Weights of a small image diffusion model: 32-pixel images, 11.2 epochs.
Rows from block 2 of a small image diffusion model, named by matrix and row number. Rows with one number belong to one channel. Each number is 500 + 40 x the weight over its row's rms, rounded and kept within 0 to 999. All counts start at 0. Numbers have three digits each.
Before each channel's rows are labels from the 100 images, of 14976 (inputs lightly noised), where the channel reaches its highest value: "responds to" is what is common among them; "colour at peak" is the nearest of a few named colours to the mean colour under the peak. Only what is clearly more common there than usual is listed. The data: telescope images of galaxies (Galaxy Zoo DECaLS). In brackets: how many of the 100, against the usual share in percent.
# convs0: first 3x3 conv (model.enc.1.0.convs.0.weight, 96x96x3x3, standardized in use, each kernel summed), inputs 0-47
# convs1: second 3x3 conv (model.enc.1.0.convs.1.weight, 96x96x3x3, standardized in use, transposed, each kernel summed), outputs 0-47

responds to: edge-on disk: yes (35 vs 5.2)
colour at peak: brown (67 vs 12.1)
convs0.36:504619571512530525529538520354486479450558510523496480504467546449496424478524435497502494522519493492500478457473504505574532488509536524484485
convs1.36:485592552447446522414478422537478486516442479540492427483489552542487494510479441492491533500544463525440498510460515543471503499460487466524467

responds to: merging: merger (27 vs 2)
colour at peak: grey (73 vs 5.6)
convs0.20:532420448493558529509563499576419504497457481531458511464525482584467525464489513515433553552500478490496504468470492484535538491497492520519510
convs1.20:436553519540575526540438548529424484490490473509509515503567535464463476494558440472473456457497519476438535518592499511439453561508424521520449

responds to: roundness: cigar-shaped (48 vs 8.1)
colour at peak: grey (95 vs 5.6)
convs0.77:544487512445451516511485482490445577479476497551532482515520534529465544584445494442512481516580479491523495509542556512514441463583503502519505
convs1.77:551577444498497577463415495493420448500531495535451511478529539529546422533489511531444540480447564480461532443464517507537493482547495466439445

responds to: edge-on disk: no (57 vs 24.7); spiral arms: yes (43 vs 18.8)
colour at peak: grey (86 vs 5.6)
convs0.17:535470589512496498498469499488444533473499563491478545485553476536523590550461567510397501505521488431509520457543460504552440509497477504550453
convs1.17:515492530546515533465488463418450493498510489516469562527534504421404440467465463528470485420484514480479536581439532495509390543527537503417457

responds to: edge-on disk: no (51 vs 24.7)
colour at peak: grey (92 vs 5.6)
convs0.82:502430467471492518485542526528358495493438451501514476537492433554486527524492569508514553542553530509531475487455489508439587472535492528515462
convs1.82:532541517450444543480498506535413516460480561451483517447538555497449574508447529540467493459512570447508484506519538556571478477549510532398541

responds to: roundness: cigar-shaped (37 vs 8.1); edge-on disk: yes (35 vs 5.2)
colour at peak: brown (80 vs 12.1)
convs0.28:537431473495466520516441479589437522504463616517502559467625454470538434557512480522501512506426551466523507505486490496503521529459509470503453
convs1.28:451493505505535534562544528496504480575515441492577531553491482467482548443499495460472526585461485562487485470575511450485480509535517484449486

responds to: shape: featured or disk (65 vs 30.4); edge-on disk: no (62 vs 24.7); spiral arms: yes (48 vs 18.8)
colour at peak: grey (83 vs 5.6)
convs0.64:536513529470489428527479503333324516516513462531492519481546515516474562524444507528476501503572505488550517487575491533505468528519520546530518
convs1.64:500533443485504528467488485414400419493485526502562469502480481517445469454500490515555541516453491534433541537443524573554512499486387481483493

responds to: spiral arms: yes (39 vs 18.8)
colour at peak: grey (98 vs 5.6)
convs0.10:472506447552534497507540501509455572505548507557506503507484496459490464559500479452512523497547505514531501503530530519477537492521543575542517
convs1.10:517540571480520560471499491457431438469452574474516503491448518520450531496498538585513462504455524459464534519510518525576494464533567488482482

responds to: shape: featured or disk (60 vs 30.4); edge-on disk: yes (28 vs 5.2)
colour at peak: brown (68 vs 12.1)
convs0.55:520565493477547528542462446525478472473435567513503522511519608503558536519512464477484516464445510453513484501513494522507497496490523478501445
convs1.55:473498465473477455497489553455498495513496469466446476397495501433467506512496459518504531484517427585493517487428551520507486525420566521481517

responds to: edge-on disk: no (62 vs 24.7); shape: featured or disk (62 vs 30.4); spiral arms: yes (57 vs 18.8)
colour at peak: grey (94 vs 5.6)
convs0.24:515512493495409456519456481419499524524439525445511487479509504530479614530474492544516504480393511504540526487557494546493338526500470489534523
convs1.24:480457551401511523443533471445437421464482546516503533430455509509484499456514516429538520539362494476495496517481472457537449451474398468519413

responds to: bar: no (30 vs 12.9)
colour at peak: grey (73 vs 5.6)
convs0.51:482486518516523499496528512439573478488475544512536502460464492440513388285550460541472497545355508474535485504494512485511525504515549511477542
convs1.51:523529474571526527436472525440462494483484485480495525536519509498474485506512510491493528480402540541493490498422528489450460490506500508421453

responds to: shape: star or artifact (25 vs 1.3)
colour at peak: grey (61 vs 5.6); brown (33 vs 12.1)
convs0.29:507477546516511579527526548507498491450478473471478487503541442467534484473534475552560502511467479504523476483431552504474493488543505479551462
convs1.29:569481500514522547524469446536499434534498518532447502454473476521500489510494481459497432430511502483484439512533470440423473425454451498541464

responds to: roundness: cigar-shaped (32 vs 8.1); edge-on disk: yes (26 vs 5.2)
colour at peak: brown (34 vs 12.1)
convs0.11:561488454522516530471505521481439496464529511474522480503568411567485476507490464534549501479428585460550509496487575525592530581501507501530490
convs1.11:493444489509442468526562504520555526598491404537481518524540566487486493526484461510534529509456443618517452411510518488470488527508505512475537

responds to: edge-on disk: yes (27 vs 5.2)
colour at peak: brown (48 vs 12.1); grey (34 vs 5.6)
convs0.78:551520472501507565518549514498471479469474453446522489471481551483486439394516508563528540508391548503566505514391462560446559549518532517478502
convs1.78:482433508484530497484544481527554464531436509552475582505480459528523498504502467466487512500476477525483565504544459498531473430479556487543417

responds to: shape: featured or disk (61 vs 30.4); edge-on disk: yes (31 vs 5.2)
colour at peak: brown (58 vs 12.1); grey (38 vs 5.6)
convs0.26:533642441495506546544473496538506531491493504504464486518508582451514427534497484472486487485526508469540515499490526503502400508540526493505489
convs1.26:450589499463496520431470529504501529553433442500538475459481552543475518546493515499465558539493435530475560575534560547457531545454462507462485

responds to: edge-on disk: yes (30 vs 5.2); roundness: cigar-shaped (25 vs 8.1)
colour at peak: grey (85 vs 5.6)
convs0.63:429519525484590525523554531505433481487539522497523508521388479472491468445502547557464568509509499524543508526473472477377504468476540522506474
convs1.63:494443466497419481492512537492553525536461407512524465510535536523529504561530505493498428523469424573473437460569428520545479530477484491473461