python train.py --model="image diffusion model" --dataset="telescope images of galaxies (Galaxy Zoo DECaLS)" --conditioning="none" --blocks_per_level=2 --attention=true --orthogonalizer="newton_schulz_5" --adaptive_grad_clip=0.05 --max_steps=7700 --lr_schedule="cosine" --warmup_steps=230
Rows from block 3 of a small image diffusion model, named by matrix and row number. Rows with one number belong to one channel. Each number is 500 + 40 x the weight over its row's rms, rounded and kept within 0 to 999. All counts start at 0. Numbers have three digits each.
After each channel's rows are labels from the 100 images, of 14976 (inputs lightly noised), where the channel reaches its highest value: "strongest on" is what is common among them. Only what is clearly more common there than usual is listed. The data: telescope images of galaxies (Galaxy Zoo DECaLS). In brackets: how many of the 100, against the usual share in percent.
# convs0: first 3x3 conv (model.enc.1.1.convs.0.weight, 96x96x3x3, standardized in use, each kernel summed), inputs 48-95
# convs1: second 3x3 conv (model.enc.1.1.convs.1.weight, 96x96x3x3, standardized in use, transposed, each kernel summed), outputs 48-95

convs0.55:485475427559618462457510571517489466523507496500466490544442510519555464497483480468528557396517391569554511540521519464507530450499477482497504
convs1.55:525520539490380517495478460465478489481512506455460550509453507460435519569447458470539547546500463534431498470465488547480549502500517463531465
strongest on: edge-on disk: no (51 vs 24.7); spiral arms: yes (44 vs 18.8)

convs0.76:527506525482437495468526530490493499453448469488563556471585458575514512526553530585481525488472503436522496496464495442512458571469479495599530
convs1.76:500555453505522464587502500473478531497542472534523529496494564551488509463518454420493473531568509460481442533567569509546550558520495587536448
strongest on: roundness: round (41 vs 20.3)

convs0.91:526585549546514486492481564576493499535456541466405522538439558499507510445520489526519571493438523530467519453458487453515526518479488493506530
convs1.91:627515511520563485553488556511508500542486504515441494546554504545520474493573584488552525530581493567535514540499602439497515549449538473471572
strongest on: edge-on disk: no (54 vs 24.7); bulge size: small (28 vs 7.2)

convs0.2:492512477460459498462539405434556528465533488471449463525523457572494535453544467533506537512570615505514512503534530469525536506487420554536521
convs1.2:497477520479526502488445492519498522521545443558543549473465504465551540563508485572505523537447534438496541504581457440578558529488562557425563
strongest on: roundness: cigar-shaped (40 vs 8.1); edge-on disk: yes (36 vs 5.2)

convs0.49:521463540482505510451494481504497538506461487461449515533485540481568522515421486552505531326508522514524462557493551494505514512477454515563516
convs1.49:506590420530499575501514540511551490490563486563556506457521526464526461493555485523463475539473562443549568495471430482497492517511525544479534
strongest on: roundness: cigar-shaped (47 vs 8.1); edge-on disk: yes (34 vs 5.2)

convs0.22:472415479507566507514473576547411514512438478511529543491465535500569462542490515506488508498448417502509417489507526458521494551491501449519544
convs1.22:522463439529366511494479502411481467516565584560503476503490546530525475445515523471551579496466461465516511475471544471537543488541558549558449
strongest on: edge-on disk: yes (50 vs 5.2); roundness: cigar-shaped (30 vs 8.1)

convs0.50:539546499474451532530502419503491559497571513491471473500496519484452441488525535502544496560492508537487450471553582473535503536537479537508507
convs1.50:566489442495566485470506489520502546541443513580542434558486499492536498575528457529476544467458508549576515520476413472500505462474513504564510
strongest on: roundness: cigar-shaped (37 vs 8.1)

convs0.94:505456508527471515506506453453469552483458464462434477517519478506572568425504507507529448423489535552488465485538507447535506563497502512555519
convs1.94:456559584493547538435442546501430544466526492498481552448560487452495525547597511570504507453488497515507533483448546440489520465506441475481529
strongest on: roundness: cigar-shaped (29 vs 8.1); edge-on disk: yes (27 vs 5.2)

convs0.32:529468525487398501499486413394550532468558543433487494454561530542536511470507506511496436519480535483510537519527512428531488551491496541526510
convs1.32:490530478492439542501525569539457522467566502525547504521451547481527464504538485480472551525441506471459535542577473526499546457524524513537458
strongest on: roundness: cigar-shaped (35 vs 8.1)

convs0.20:516485493501532447456480494511560508518534504493462452531466525528496527436459543505510526447552560496560515563475437425536500499489438520512494
convs1.20:477420486462537521456554487518512490468536580480551473517436467412510510499525446487546543524529499538492512530523515512428537531528535524525472
strongest on: spiral arms: yes (39 vs 18.8)

convs0.1:544541470524432549504521455455545517461540493433505465540469498467437494486551521491515464451473579534465517436504508478548540495524543545530490
convs1.1:496456511599550528500482575532501458438412536529557511478564455500536522497514521561566485459450474475495490495502441471495497500477525488441588
strongest on: shape: featured or disk (68 vs 30.4); edge-on disk: yes (35 vs 5.2); roundness: cigar-shaped (25 vs 8.1)

convs0.41:509500512495423536490582421488471538480534509537403457506520531528538498359528490599519517471566521525484504496513483419500490484492431503483472
convs1.41:481541472517565506440474446563508500524478562462501495497547465450557491571550507552503486546427547498496502560565524525516509619495543523477510
strongest on: spiral arms: yes (43 vs 18.8)

convs0.44:469504529458550496525519536493476504498474549484507561499539474521555456544480504506526558526497431519521474494515542499485510528512465495510515
convs1.44:566484463525448496527492477480548515524512483586441478518501524499483450488529478563396534506481454498560489516486462543501522455592502553504532
strongest on: roundness: cigar-shaped (33 vs 8.1); edge-on disk: yes (31 vs 5.2)

convs0.62:537502478490447594471452478530518526439475461482517487495515536531466485512503497529471525487571470498487502510522471484485515523472517410469523
convs1.62:532553464465482433598494554488521488560473497544498511568471505529509557500520505515448515505517544524545522517511501521514596435440478513564465
strongest on: edge-on disk: no (60 vs 24.7); shape: featured or disk (60 vs 30.4); spiral arms: yes (49 vs 18.8)

convs0.31:505518544554474511506480544539430505501508539505447488416504482476502449475546502511514486478479489505554546560480422462506458519574468540577514
convs1.31:479514557515575460472482455491511458497566510510539437495513548471521537471491438530487455531492573458501455535477531493490464519568564426538566
strongest on: roundness: round (46 vs 20.3)

convs0.72:529521441475417523497513409541523531496551566534465541483504447535381399486539480502505482595507515539481497465531507458554509534519480511509515
convs1.72:490432566482577517508486524409477444489547551490490473495511500475588557549581554511529558461519478437548481512543494470541494459512492485392530
strongest on: roundness: cigar-shaped (37 vs 8.1)

convs0.34:484474451568560439483534517547546501498431527524519453504441519479492498518440500450501528530475480496509514453528498427561518525531543511501497
convs1.34:506525555458423536519485460482471522536488467422522522529464506545470546481486433437570520523516500508472479492557519510475570491441506521493432
strongest on: bar: no (30 vs 12.9)

convs0.83:488498460475412535558468481493435556504545479458515514455484489532448451550412527445479500475499490496500429466484538557549545546532492539567541
convs1.83:478468477500477466534525529501490486540417454456510611498532469489506521514457539512491547489522558456527512519538464445482469476475410547444524
strongest on: edge-on disk: no (53 vs 24.7); spiral arms: yes (45 vs 18.8); bulge size: small (26 vs 7.2)

convs0.0:514507523568482481472571451495444517466424516474515514475537471515545514438503581578518520427484508471501503548493553488468515529498468545535513
convs1.0:493483456458491476446528520460525486461533454471557442469504517556544476495484580529511575525559511504474554512491496487582515506503529432540496
strongest on: roundness: round (43 vs 20.3)

convs0.33:533474507502417553495570436524550475450540530434517446491493532516407483515529538477519470527530514496497597428521486421548477481490497537516494
convs1.33:523519501511462481519501511533516442451451491477478485576485526516488504506427582522508583584498528471518448525501550611548507488450555474542549
strongest on: edge-on disk: yes (44 vs 5.2); roundness: cigar-shaped (34 vs 8.1)

convs0.13:529421476516463521552507518531461463486493572494543462523515482498472498500497467465519480518491457476450518525504513467447500521500496560535532
convs1.13:504573471564526458472550473508467526543482463507461509512522561555467557502470525541459437565491557522480484470500494462517495546559546408480569
strongest on: roundness: round (50 vs 20.3)

convs0.60:525457367490464515487484476538469512519514483598543546515491555513456510538466556509500520475499510525518546586499466558514499543493542472517518
convs1.60:507404472458494513429523543464573483498545483444474524505531460511488525523536504479463485466469475509413548420480554527527475470450456535473393
strongest on: edge-on disk: no (93 vs 24.7); shape: featured or disk (93 vs 30.4); spiral arms: yes (77 vs 18.8)

convs0.70:516476484499443575537484512530433488512456478482478512445519541508497433462578448490493502509568513486442503476518451452494490481456553466493492
convs1.70:509562455530535490578543478491520560504526475538466546495511511548450532476457426581436450514447534561445488483498433501516537487544537498496525
strongest on: roundness: in between (64 vs 33.9)

convs0.51:514596479549510498525532507533514485504463496421473485510494522480525495540588517507501513510588578521504512595491482497483579527504529529520500
convs1.51:439402495468533537471463520550475579482540449534524505507570453561451490517482519495550436458512407477468482440515530545494461484473478503463513
strongest on: edge-on disk: no (68 vs 24.7); shape: featured or disk (68 vs 30.4); spiral arms: yes (59 vs 18.8)

convs0.6:488445439494457518479521497510514483477526555478586560473527437556470509527520537489480509556578483460535506521522521399542503507558490531578485
convs1.6:510577492494520481472516477547506533584521523540422454521477495536487535526516454576469559533503558516506517455538507447531530506527591463482569
strongest on: roundness: cigar-shaped (48 vs 8.1); edge-on disk: yes (36 vs 5.2)

convs0.58:480545487487438503458504477533501525470532498504503514505490506522448504538555499497523496568534504556480454438551486515416521490523604453473503
convs1.58:549553514430516506478565536530494494552521489457496479457522483578522455500511460467574538441514542464557545560489454469520500460463508476552473
strongest on: edge-on disk: yes (49 vs 5.2); roundness: cigar-shaped (35 vs 8.1)

convs0.19:546534567465483551505468486533451506487411477497479534493517422539530544491510559472526506466491452488552551572410519503513486496500507521490527
convs1.19:495454487473530508517490448448492496496509470490443438497523446454512494508514449450521499570564540482494461376504443481499529549454472517439468
strongest on: roundness: in between (61 vs 33.9)

convs0.59:450483494442471457462461446504511533497507506461469529460511512435462473522543547470481457486601467515541568547542467449509511488484511531511500
convs1.59:544575501492546422499524531489547430556457489464469456601486489520519523437457479505476499543457541485546513518446482510515615500473547445458508
strongest on: edge-on disk: yes (25 vs 5.2); roundness: cigar-shaped (25 vs 8.1)

convs0.52:519509497461485517456522466529585509496497555477443479551402544470506447435524538508510498439534468550516511473541549472543529489539547522471578
convs1.52:559505524524469570451478508497409456459442475501504437427536478469436540499483527425496546416450559472453444504451431506452554461439527541519481
strongest on: shape: featured or disk (81 vs 30.4); edge-on disk: no (65 vs 24.7); spiral arms: yes (61 vs 18.8)