From a checkpoint of a small image diffusion model.
Data: 44167 training examples, 11.2 epochs.
Rows from block 5 of a small image diffusion model, named by matrix and row number. Rows with one number belong to one channel. Each number is 500 + 25 x the weight over its row's rms, rounded and kept within 0 to 999. All counts start at 0. Numbers have three digits each.
After each channel's rows are labels from the 100 images, of 14976 (inputs lightly noised), where the channel reaches its highest value: "strongest on" is what is common among them. Only what is clearly more common there than usual is listed. The data: telescope images of galaxies (Galaxy Zoo DECaLS). In brackets: how many of the 100.
# convs0: first 3x3 conv (model.mid.0.convs.0.weight, 144x144x3x3, standardized in use, each kernel summed), inputs 0-143
# convs1: second 3x3 conv (model.mid.0.convs.1.weight, 144x144x3x3, standardized in use, transposed, each kernel summed), outputs 0-143

convs0.53:508504515492552486504488521486479489494513508475499485500489539491504514480531470492494511489460515530499522521478555523492453490524507471474438492456517500526475478492498540528562519489543512463476494453457506475520483505476494454502480440566484518522521525490541513460530523499481498510490509565518541518507544506497525500497485455491512485464494512497508506521493517537460464496504452487505504528499502508499496482495504480481535
convs1.53:468499510521455498491523487502523518516520447472512524511557536552479528505474484500490446515523524514528497500515475489500528528482514523538503496520499487489503535512520508506468501497451548564489545487474527487486539467531494485525508526526501487499478491498493528513512520487546468463454461515529496531508440468530502450509492498497486502523470473493510523469493473509523512526507530498497504476491505481489483508455485474527438
strongest on: edge-on disk: yes (25)

convs0.72:534495480513507497462473534498515509504505504479535537507500517545495496507505502486506494497544477513539486454503465466524509536508497510531489511522531492524521526497513545481473453484491444486496561495531514501457476461469496483453501500544531505502518471482507491450443491522451515502492478497508525466491479525438521519473515524502510491491525497477522541512459515502527469491535516502513427497516502496538486519522464506511482
convs1.72:516514521496483470467530504533544478542478498474461518513491438488547498525484528508486536485445503492501528490549530480454491530496502479498504465487515500492477506524451520519501497519496550535528515478505497485538507502554499497461489506498505483488501485500485499493475487538516458501520566482483492490524506477558492451520473492476476552485509522477498470518524495527481500502473474503488517490555467496494465462495524484542502
strongest on: edge-on disk: no (55)

convs0.40:505513478480469435473485497535470503501507464477484490502511514495518468429520449467507490490472491500499476515512470465493536517540497459499493484573516529507484507511506474472493500501483510476521517480514501496496438453514529511446501488486524488472511514471486522512505526527516526530486498555495525493509541487533521496530508498517503499532530527489519467483492510506488450476537535493532479565525511523462476495514505531519523
convs1.40:479483512519540528513491490520494476456501498479480510528514477506520484525492510502500494485533510521478524494484485556502480475490544519488528463458497478468471506533531484518508521476497464484459486448483498522508510535448480502561484478471475495558511507553504519470516542493510480515528474494527523526486472512500491535464466489510559496521530493534549524503504539516505581474485502509490489496482495522536515468496503507484515
strongest on: roundness: round (51)

convs0.121:509480495516515496497493505495538491492504513522522514505535551542481476515489454478532483525564477508494551488537503486518493505454495493456499494479495482473504477471498540527475524471516499463494512530509462494461512488513501511496505535468531506499503497464515484520499491509492499509529528516484508497548515531517457522464491458474458480467494436494471498507525490583471466505482529503529481525457492501448491499515555508502519
convs1.121:505590503471531517504498479513472480527485498451473488524558493494519481525573500491498553534453485483556535496497507506492493530526503529518517483481494473536485544511512497471438486482476515484528504510470491536506500513510489525504496491531480538510513492503505518545472507534478507507470436499505486540459489503473513506468477522505528500484483530521496467476472512452523523508487485497493508493513523498474522500508473524489477
strongest on: roundness: cigar-shaped (25)

convs0.96:479482493497494521513531492451539501471516471517514496497463514480474496468497514488510506490534461490502490469470485543495509448531524455525533483509481495526532494506525468469505526517502529531521495564496523488543505528492481501466508428538477493517497456516520484463494488514494547474490495542511538479460464485492480506490492478514501498521488528532518524490488528426451479484508546512476517534483520520504485483532526506506520
convs1.96:502528494501490502462486505537472464551506519503487519504547562559524515496484481537517502531517494509529543509525530489466510550486465484503491477470486496501496497513504510503475511550462484461469520458499514480472523479528547527501507521527516517496510487479442535485519494512512518543478510486527533490528537523528541486531491514487480513480500448476502524509509459509494532523534455476487514446510460501505530523494499488524488
strongest on: edge-on disk: yes (33); roundness: cigar-shaped (28)

convs0.138:508484497479534511461458484477507483471458460520503498478508454465514514479497475488502511524492501483477461503499489528512508502498518498493498488504534456521522492489469488499471482495534482475494469506500504494465542501390490508469506559514500483470466488513505486480525498508510534495499531487452519520537528506506481507515505468528549507546501521513451502523493481538518554529517504519515523538474518501489518555508482527517545
convs1.138:519487487459548480485513517494532484475485511492509491501538533527465514502534486482505503532527498496542499450499494509497514483488520462489513505536511512506546447486529490520495511517521531478477502497509523482517528545509476464558515496488493541511510484504479528512500475415559519498491487523507486490522447480504522540520529472492499489505541513513503528489515505434489487499505472510509442476518476492539513504447484529458513
strongest on: roundness: round (53)

convs0.111:519492475486478494491490497523522501498494489499517521486504482508492517485483497483463503509534488512494495495530475515501494466492481501519518553508554433508527445456517556480457495493477478477491527529494465527469501444474519482490489465500459481525464502443480504495464483509531520469517532518508483494517479505470500532500507492512497492482488521536491527512480532534493528487513563562548479564483485501503497474546522518526522
convs1.111:491494504501486473500487508530460483508460494484514533537524481470528495507520523492540524485468473465527521477505530500475483509516485471515468410468473522483432535516494473493506507525507484503500503498498501510501474511475518510523509455520529530511522513519485473523479486568489490512481491500489549521513530509531487454488456484485519484442509480481516446544542503519487518508486478474471518454546492470483531499482505511507504
strongest on: edge-on disk: no (54); spiral arms: yes (42)