From a checkpoint of a small image diffusion model: 2.64M parameters, batches of 64.
Rows from block 2 of a small image diffusion model, named by matrix and row number. Rows with one number belong to one channel. Each number is 128 + 32 x the weight over its row's rms, rounded and kept within 0 to 255. All counts start at 0. Numbers have three digits each.
Before each channel's rows are labels from the 100 images, of 14976 (inputs lightly noised), where the channel reaches its highest value: "strongest on" is what is common among them. Only what is clearly more common there than usual is listed. The data: telescope images of galaxies (Galaxy Zoo DECaLS).
# convs0: first 3x3 conv (model.enc.1.0.convs.0.weight, 96x96x3x3, standardized in use, each kernel summed), inputs 48-95
# convs1: second 3x3 conv (model.enc.1.0.convs.1.weight, 96x96x3x3, standardized in use, transposed, each kernel summed), outputs 48-95

strongest on: shape: featured or disk; edge-on disk: yes
convs0.55:108115157164220202111085141122103124099177131127073114255148126069146096133145139105092114118105107081160151103120120110124109098101104162109119
convs1.55:160208148136081105063129121111068125119114086138145130091070122130115094160143136107091126144098120068110089104121109147116174153149094042180150

strongest on: bar: no
convs0.51:130147165108137140103113131129141122135104119093123139122106137156151115149121141130119126166178155152121113097140128113160116110147145187154144
convs1.51:175164146143124124116121173143153089174148169024170088125091071130060089124086090144162148159102112164135168078124168177090149102079115109123169

strongest on: shape: featured or disk; edge-on disk: yes
convs0.26:123137060121123129181161108119099092086192223173094125107145071122141134090132139081114168137096155169069105097154097126161089110149148110103142
convs1.26:147146113103127105075093097077107093131149119125094092133077110106105138154114105191083124222180140100098100122130127110078164144128157164136123

strongest on: roundness: cigar-shaped; edge-on disk: yes
convs0.28:189095112107184154139115159157078113050161071114106103128136137080178118125094147126137118125144103126168135134142090134116111130122123148182147
convs1.28:099116167135090084129082149090135099119091147140178207180056162119112146153170121151190169093095079128171180134098124132123129171134146119150162

strongest on: edge-on disk: yes
convs0.65:136095136120123160121157130126159156017099094156121140111139122197084173150119117124102170124129114156151124122160149096162094141126114188156108
convs1.65:147176180107146148202225160095124125097138148130184150143160166099137126184116133168083166150140147159128131167136107116120134146118112168076116

strongest on: edge-on disk: no; shape: featured or disk; spiral arms: yes
convs0.24:101169031164145109116135112122116155110124148092138131140116109116126109198175166131124149138189184143121133117122135132134134106118146120139123
convs1.24:137110095139151152131113104069141169116093102132120149129134135155121162131131104162122145115149101121165153100112085167142132111125073092129085

strongest on: edge-on disk: no
convs0.82:168087124132105166153170102139120148156114150145163164096058159168123114139100116118116127132074015137127140093119178132154139155151102109129137
convs1.82:188094068126172138134127133133122141160114121101112065145118133121164162065112119148125111128110152139060136064171115130161155091086105127102125

strongest on: shape: star or artifact
convs0.29:158060087112129148126119118154208066128108155101141206071170158114172121098136126179156123135127131164101053099170030085129144164137149094123121
convs1.29:082102116095128165199113094126132134047154142126101122153122145157133091025106070129149139088132132175089122143149104123092124083123172157079112

strongest on: roundness: cigar-shaped
convs0.86:120156149163112120156121128154075105121126146151136136120111126137138125138110146136172137090178153168075095133100099106100125105094191152155175
convs1.86:153156088088124118126104142112112066123123129161173181131131170107119116139156119138115153085134149104065075136156048132101131093144068140107194

strongest on: shape: featured or disk; edge-on disk: no; spiral arms: yes
convs0.64:104127053147137144114122112111144114130144126161121146133134128115167151167051126122133125107143127150121119164157121112080079134127163103139105
convs1.64:050064055110116118111108113152135164146159160139132130133120118131138119140079143125106143109106091101120131142136090182137170097122068093108079

strongest on: edge-on disk: yes
convs0.36:114123063102076115146117100150192099102131243141105128100137122122102133100146135106159140167119124146114163192108112118166112122107121129113092
convs1.36:132159124156083185114165113142080182171133124161100050151120103121101093086104067137135093106147164114094028124125131133123164094120155148138139

strongest on: edge-on disk: yes
convs0.78:143139134146153184159157136125079154104109134084116109174096125136131115173060159119127170108175122153083086146157159124096098120124084107129115
convs1.78:156155097101130107092117136180168126122085073095119103071166140165155141162171168130108192154149201168175200097121180148134172123095115112138086

strongest on: roundness: cigar-shaped
convs0.37:164095084130110111097132106144133138160091150137151152134167110168105116120186138131172154172110147135079078060161190139141161151131128081141162
convs1.37:114161136098149129150098114092138136180109093087090111117098068153063133118135171147144088129151151105081145171103145175125080085069142124154118

strongest on: edge-on disk: no; spiral arms: yes
convs0.17:148138137141133139153133150113191154093206153143122128081125178143159133130120077141083126122081076090116152124116049062111095149161106134113101
convs1.17:107139161125139102163147165160120115127165187145128150138100123087148079124104149131139127166090053165065115131158136171145140125151154152112114

strongest on: spiral arms: yes
convs0.10:125079177088130127090153139133133140127116136185131131132134117140135134132058131111124102124022000127150121027138135132116107134127153108106134
convs1.10:130074122148142189127127138073151166153160119100130109106147082142088106108116084145089118087087080109136140023130124140144084110094066160145090

strongest on: edge-on disk: yes; roundness: cigar-shaped
convs0.32:164094103120138144143107137176147166132135137115192155114196132165171141121056129101171119126123076150095122114141059171165147115121091149125115
convs1.32:133148169135141084149191117092112125107170159165107135129088162087136148144137093168128087092135169166142157207096115059155104091169109139136143

strongest on: edge-on disk: yes; roundness: cigar-shaped
convs0.63:106126100156130160182137163134148146164114145156105176143134129176092139111083134118112094091136111114024082198126160078126118126102146139137141
convs1.63:137100099105100108119131132096132143147115064119168106109067099101107141133164114078134105131109068177129136062071146137061134146108120165140067

strongest on: roundness: cigar-shaped; edge-on disk: yes
convs0.11:143140079152090107171161141155091136074136076067103098118106139074140090057131149122144111117188103168156139063119139132144135090120121160143126
convs1.11:124175209129129119100124145152133117124109116151137162122037133095139111186148121130115149169102077161110138138101111180065129114142142079100127

strongest on: roundness: cigar-shaped
convs0.77:114126048148092115128161116135107150094149180139142130115138101112131145126210130108143141155095062136093116033148128138195134123107122035119126
convs1.77:131121111088183158137098094128124122183179116172128118172140167154154116149122145128111170182070112116098109111170117113144197111128157172130162

strongest on: merging: merger
convs0.20:134100160182102136168138126120022168122072078139132157117130173160190091102129104118143128140068063143108112146089152136096142185169133137159093
convs1.20:125131092136137153158133120146130156176185139112163129136148104094101137081114130075107082172148198118148128072162125130166148116116132184100074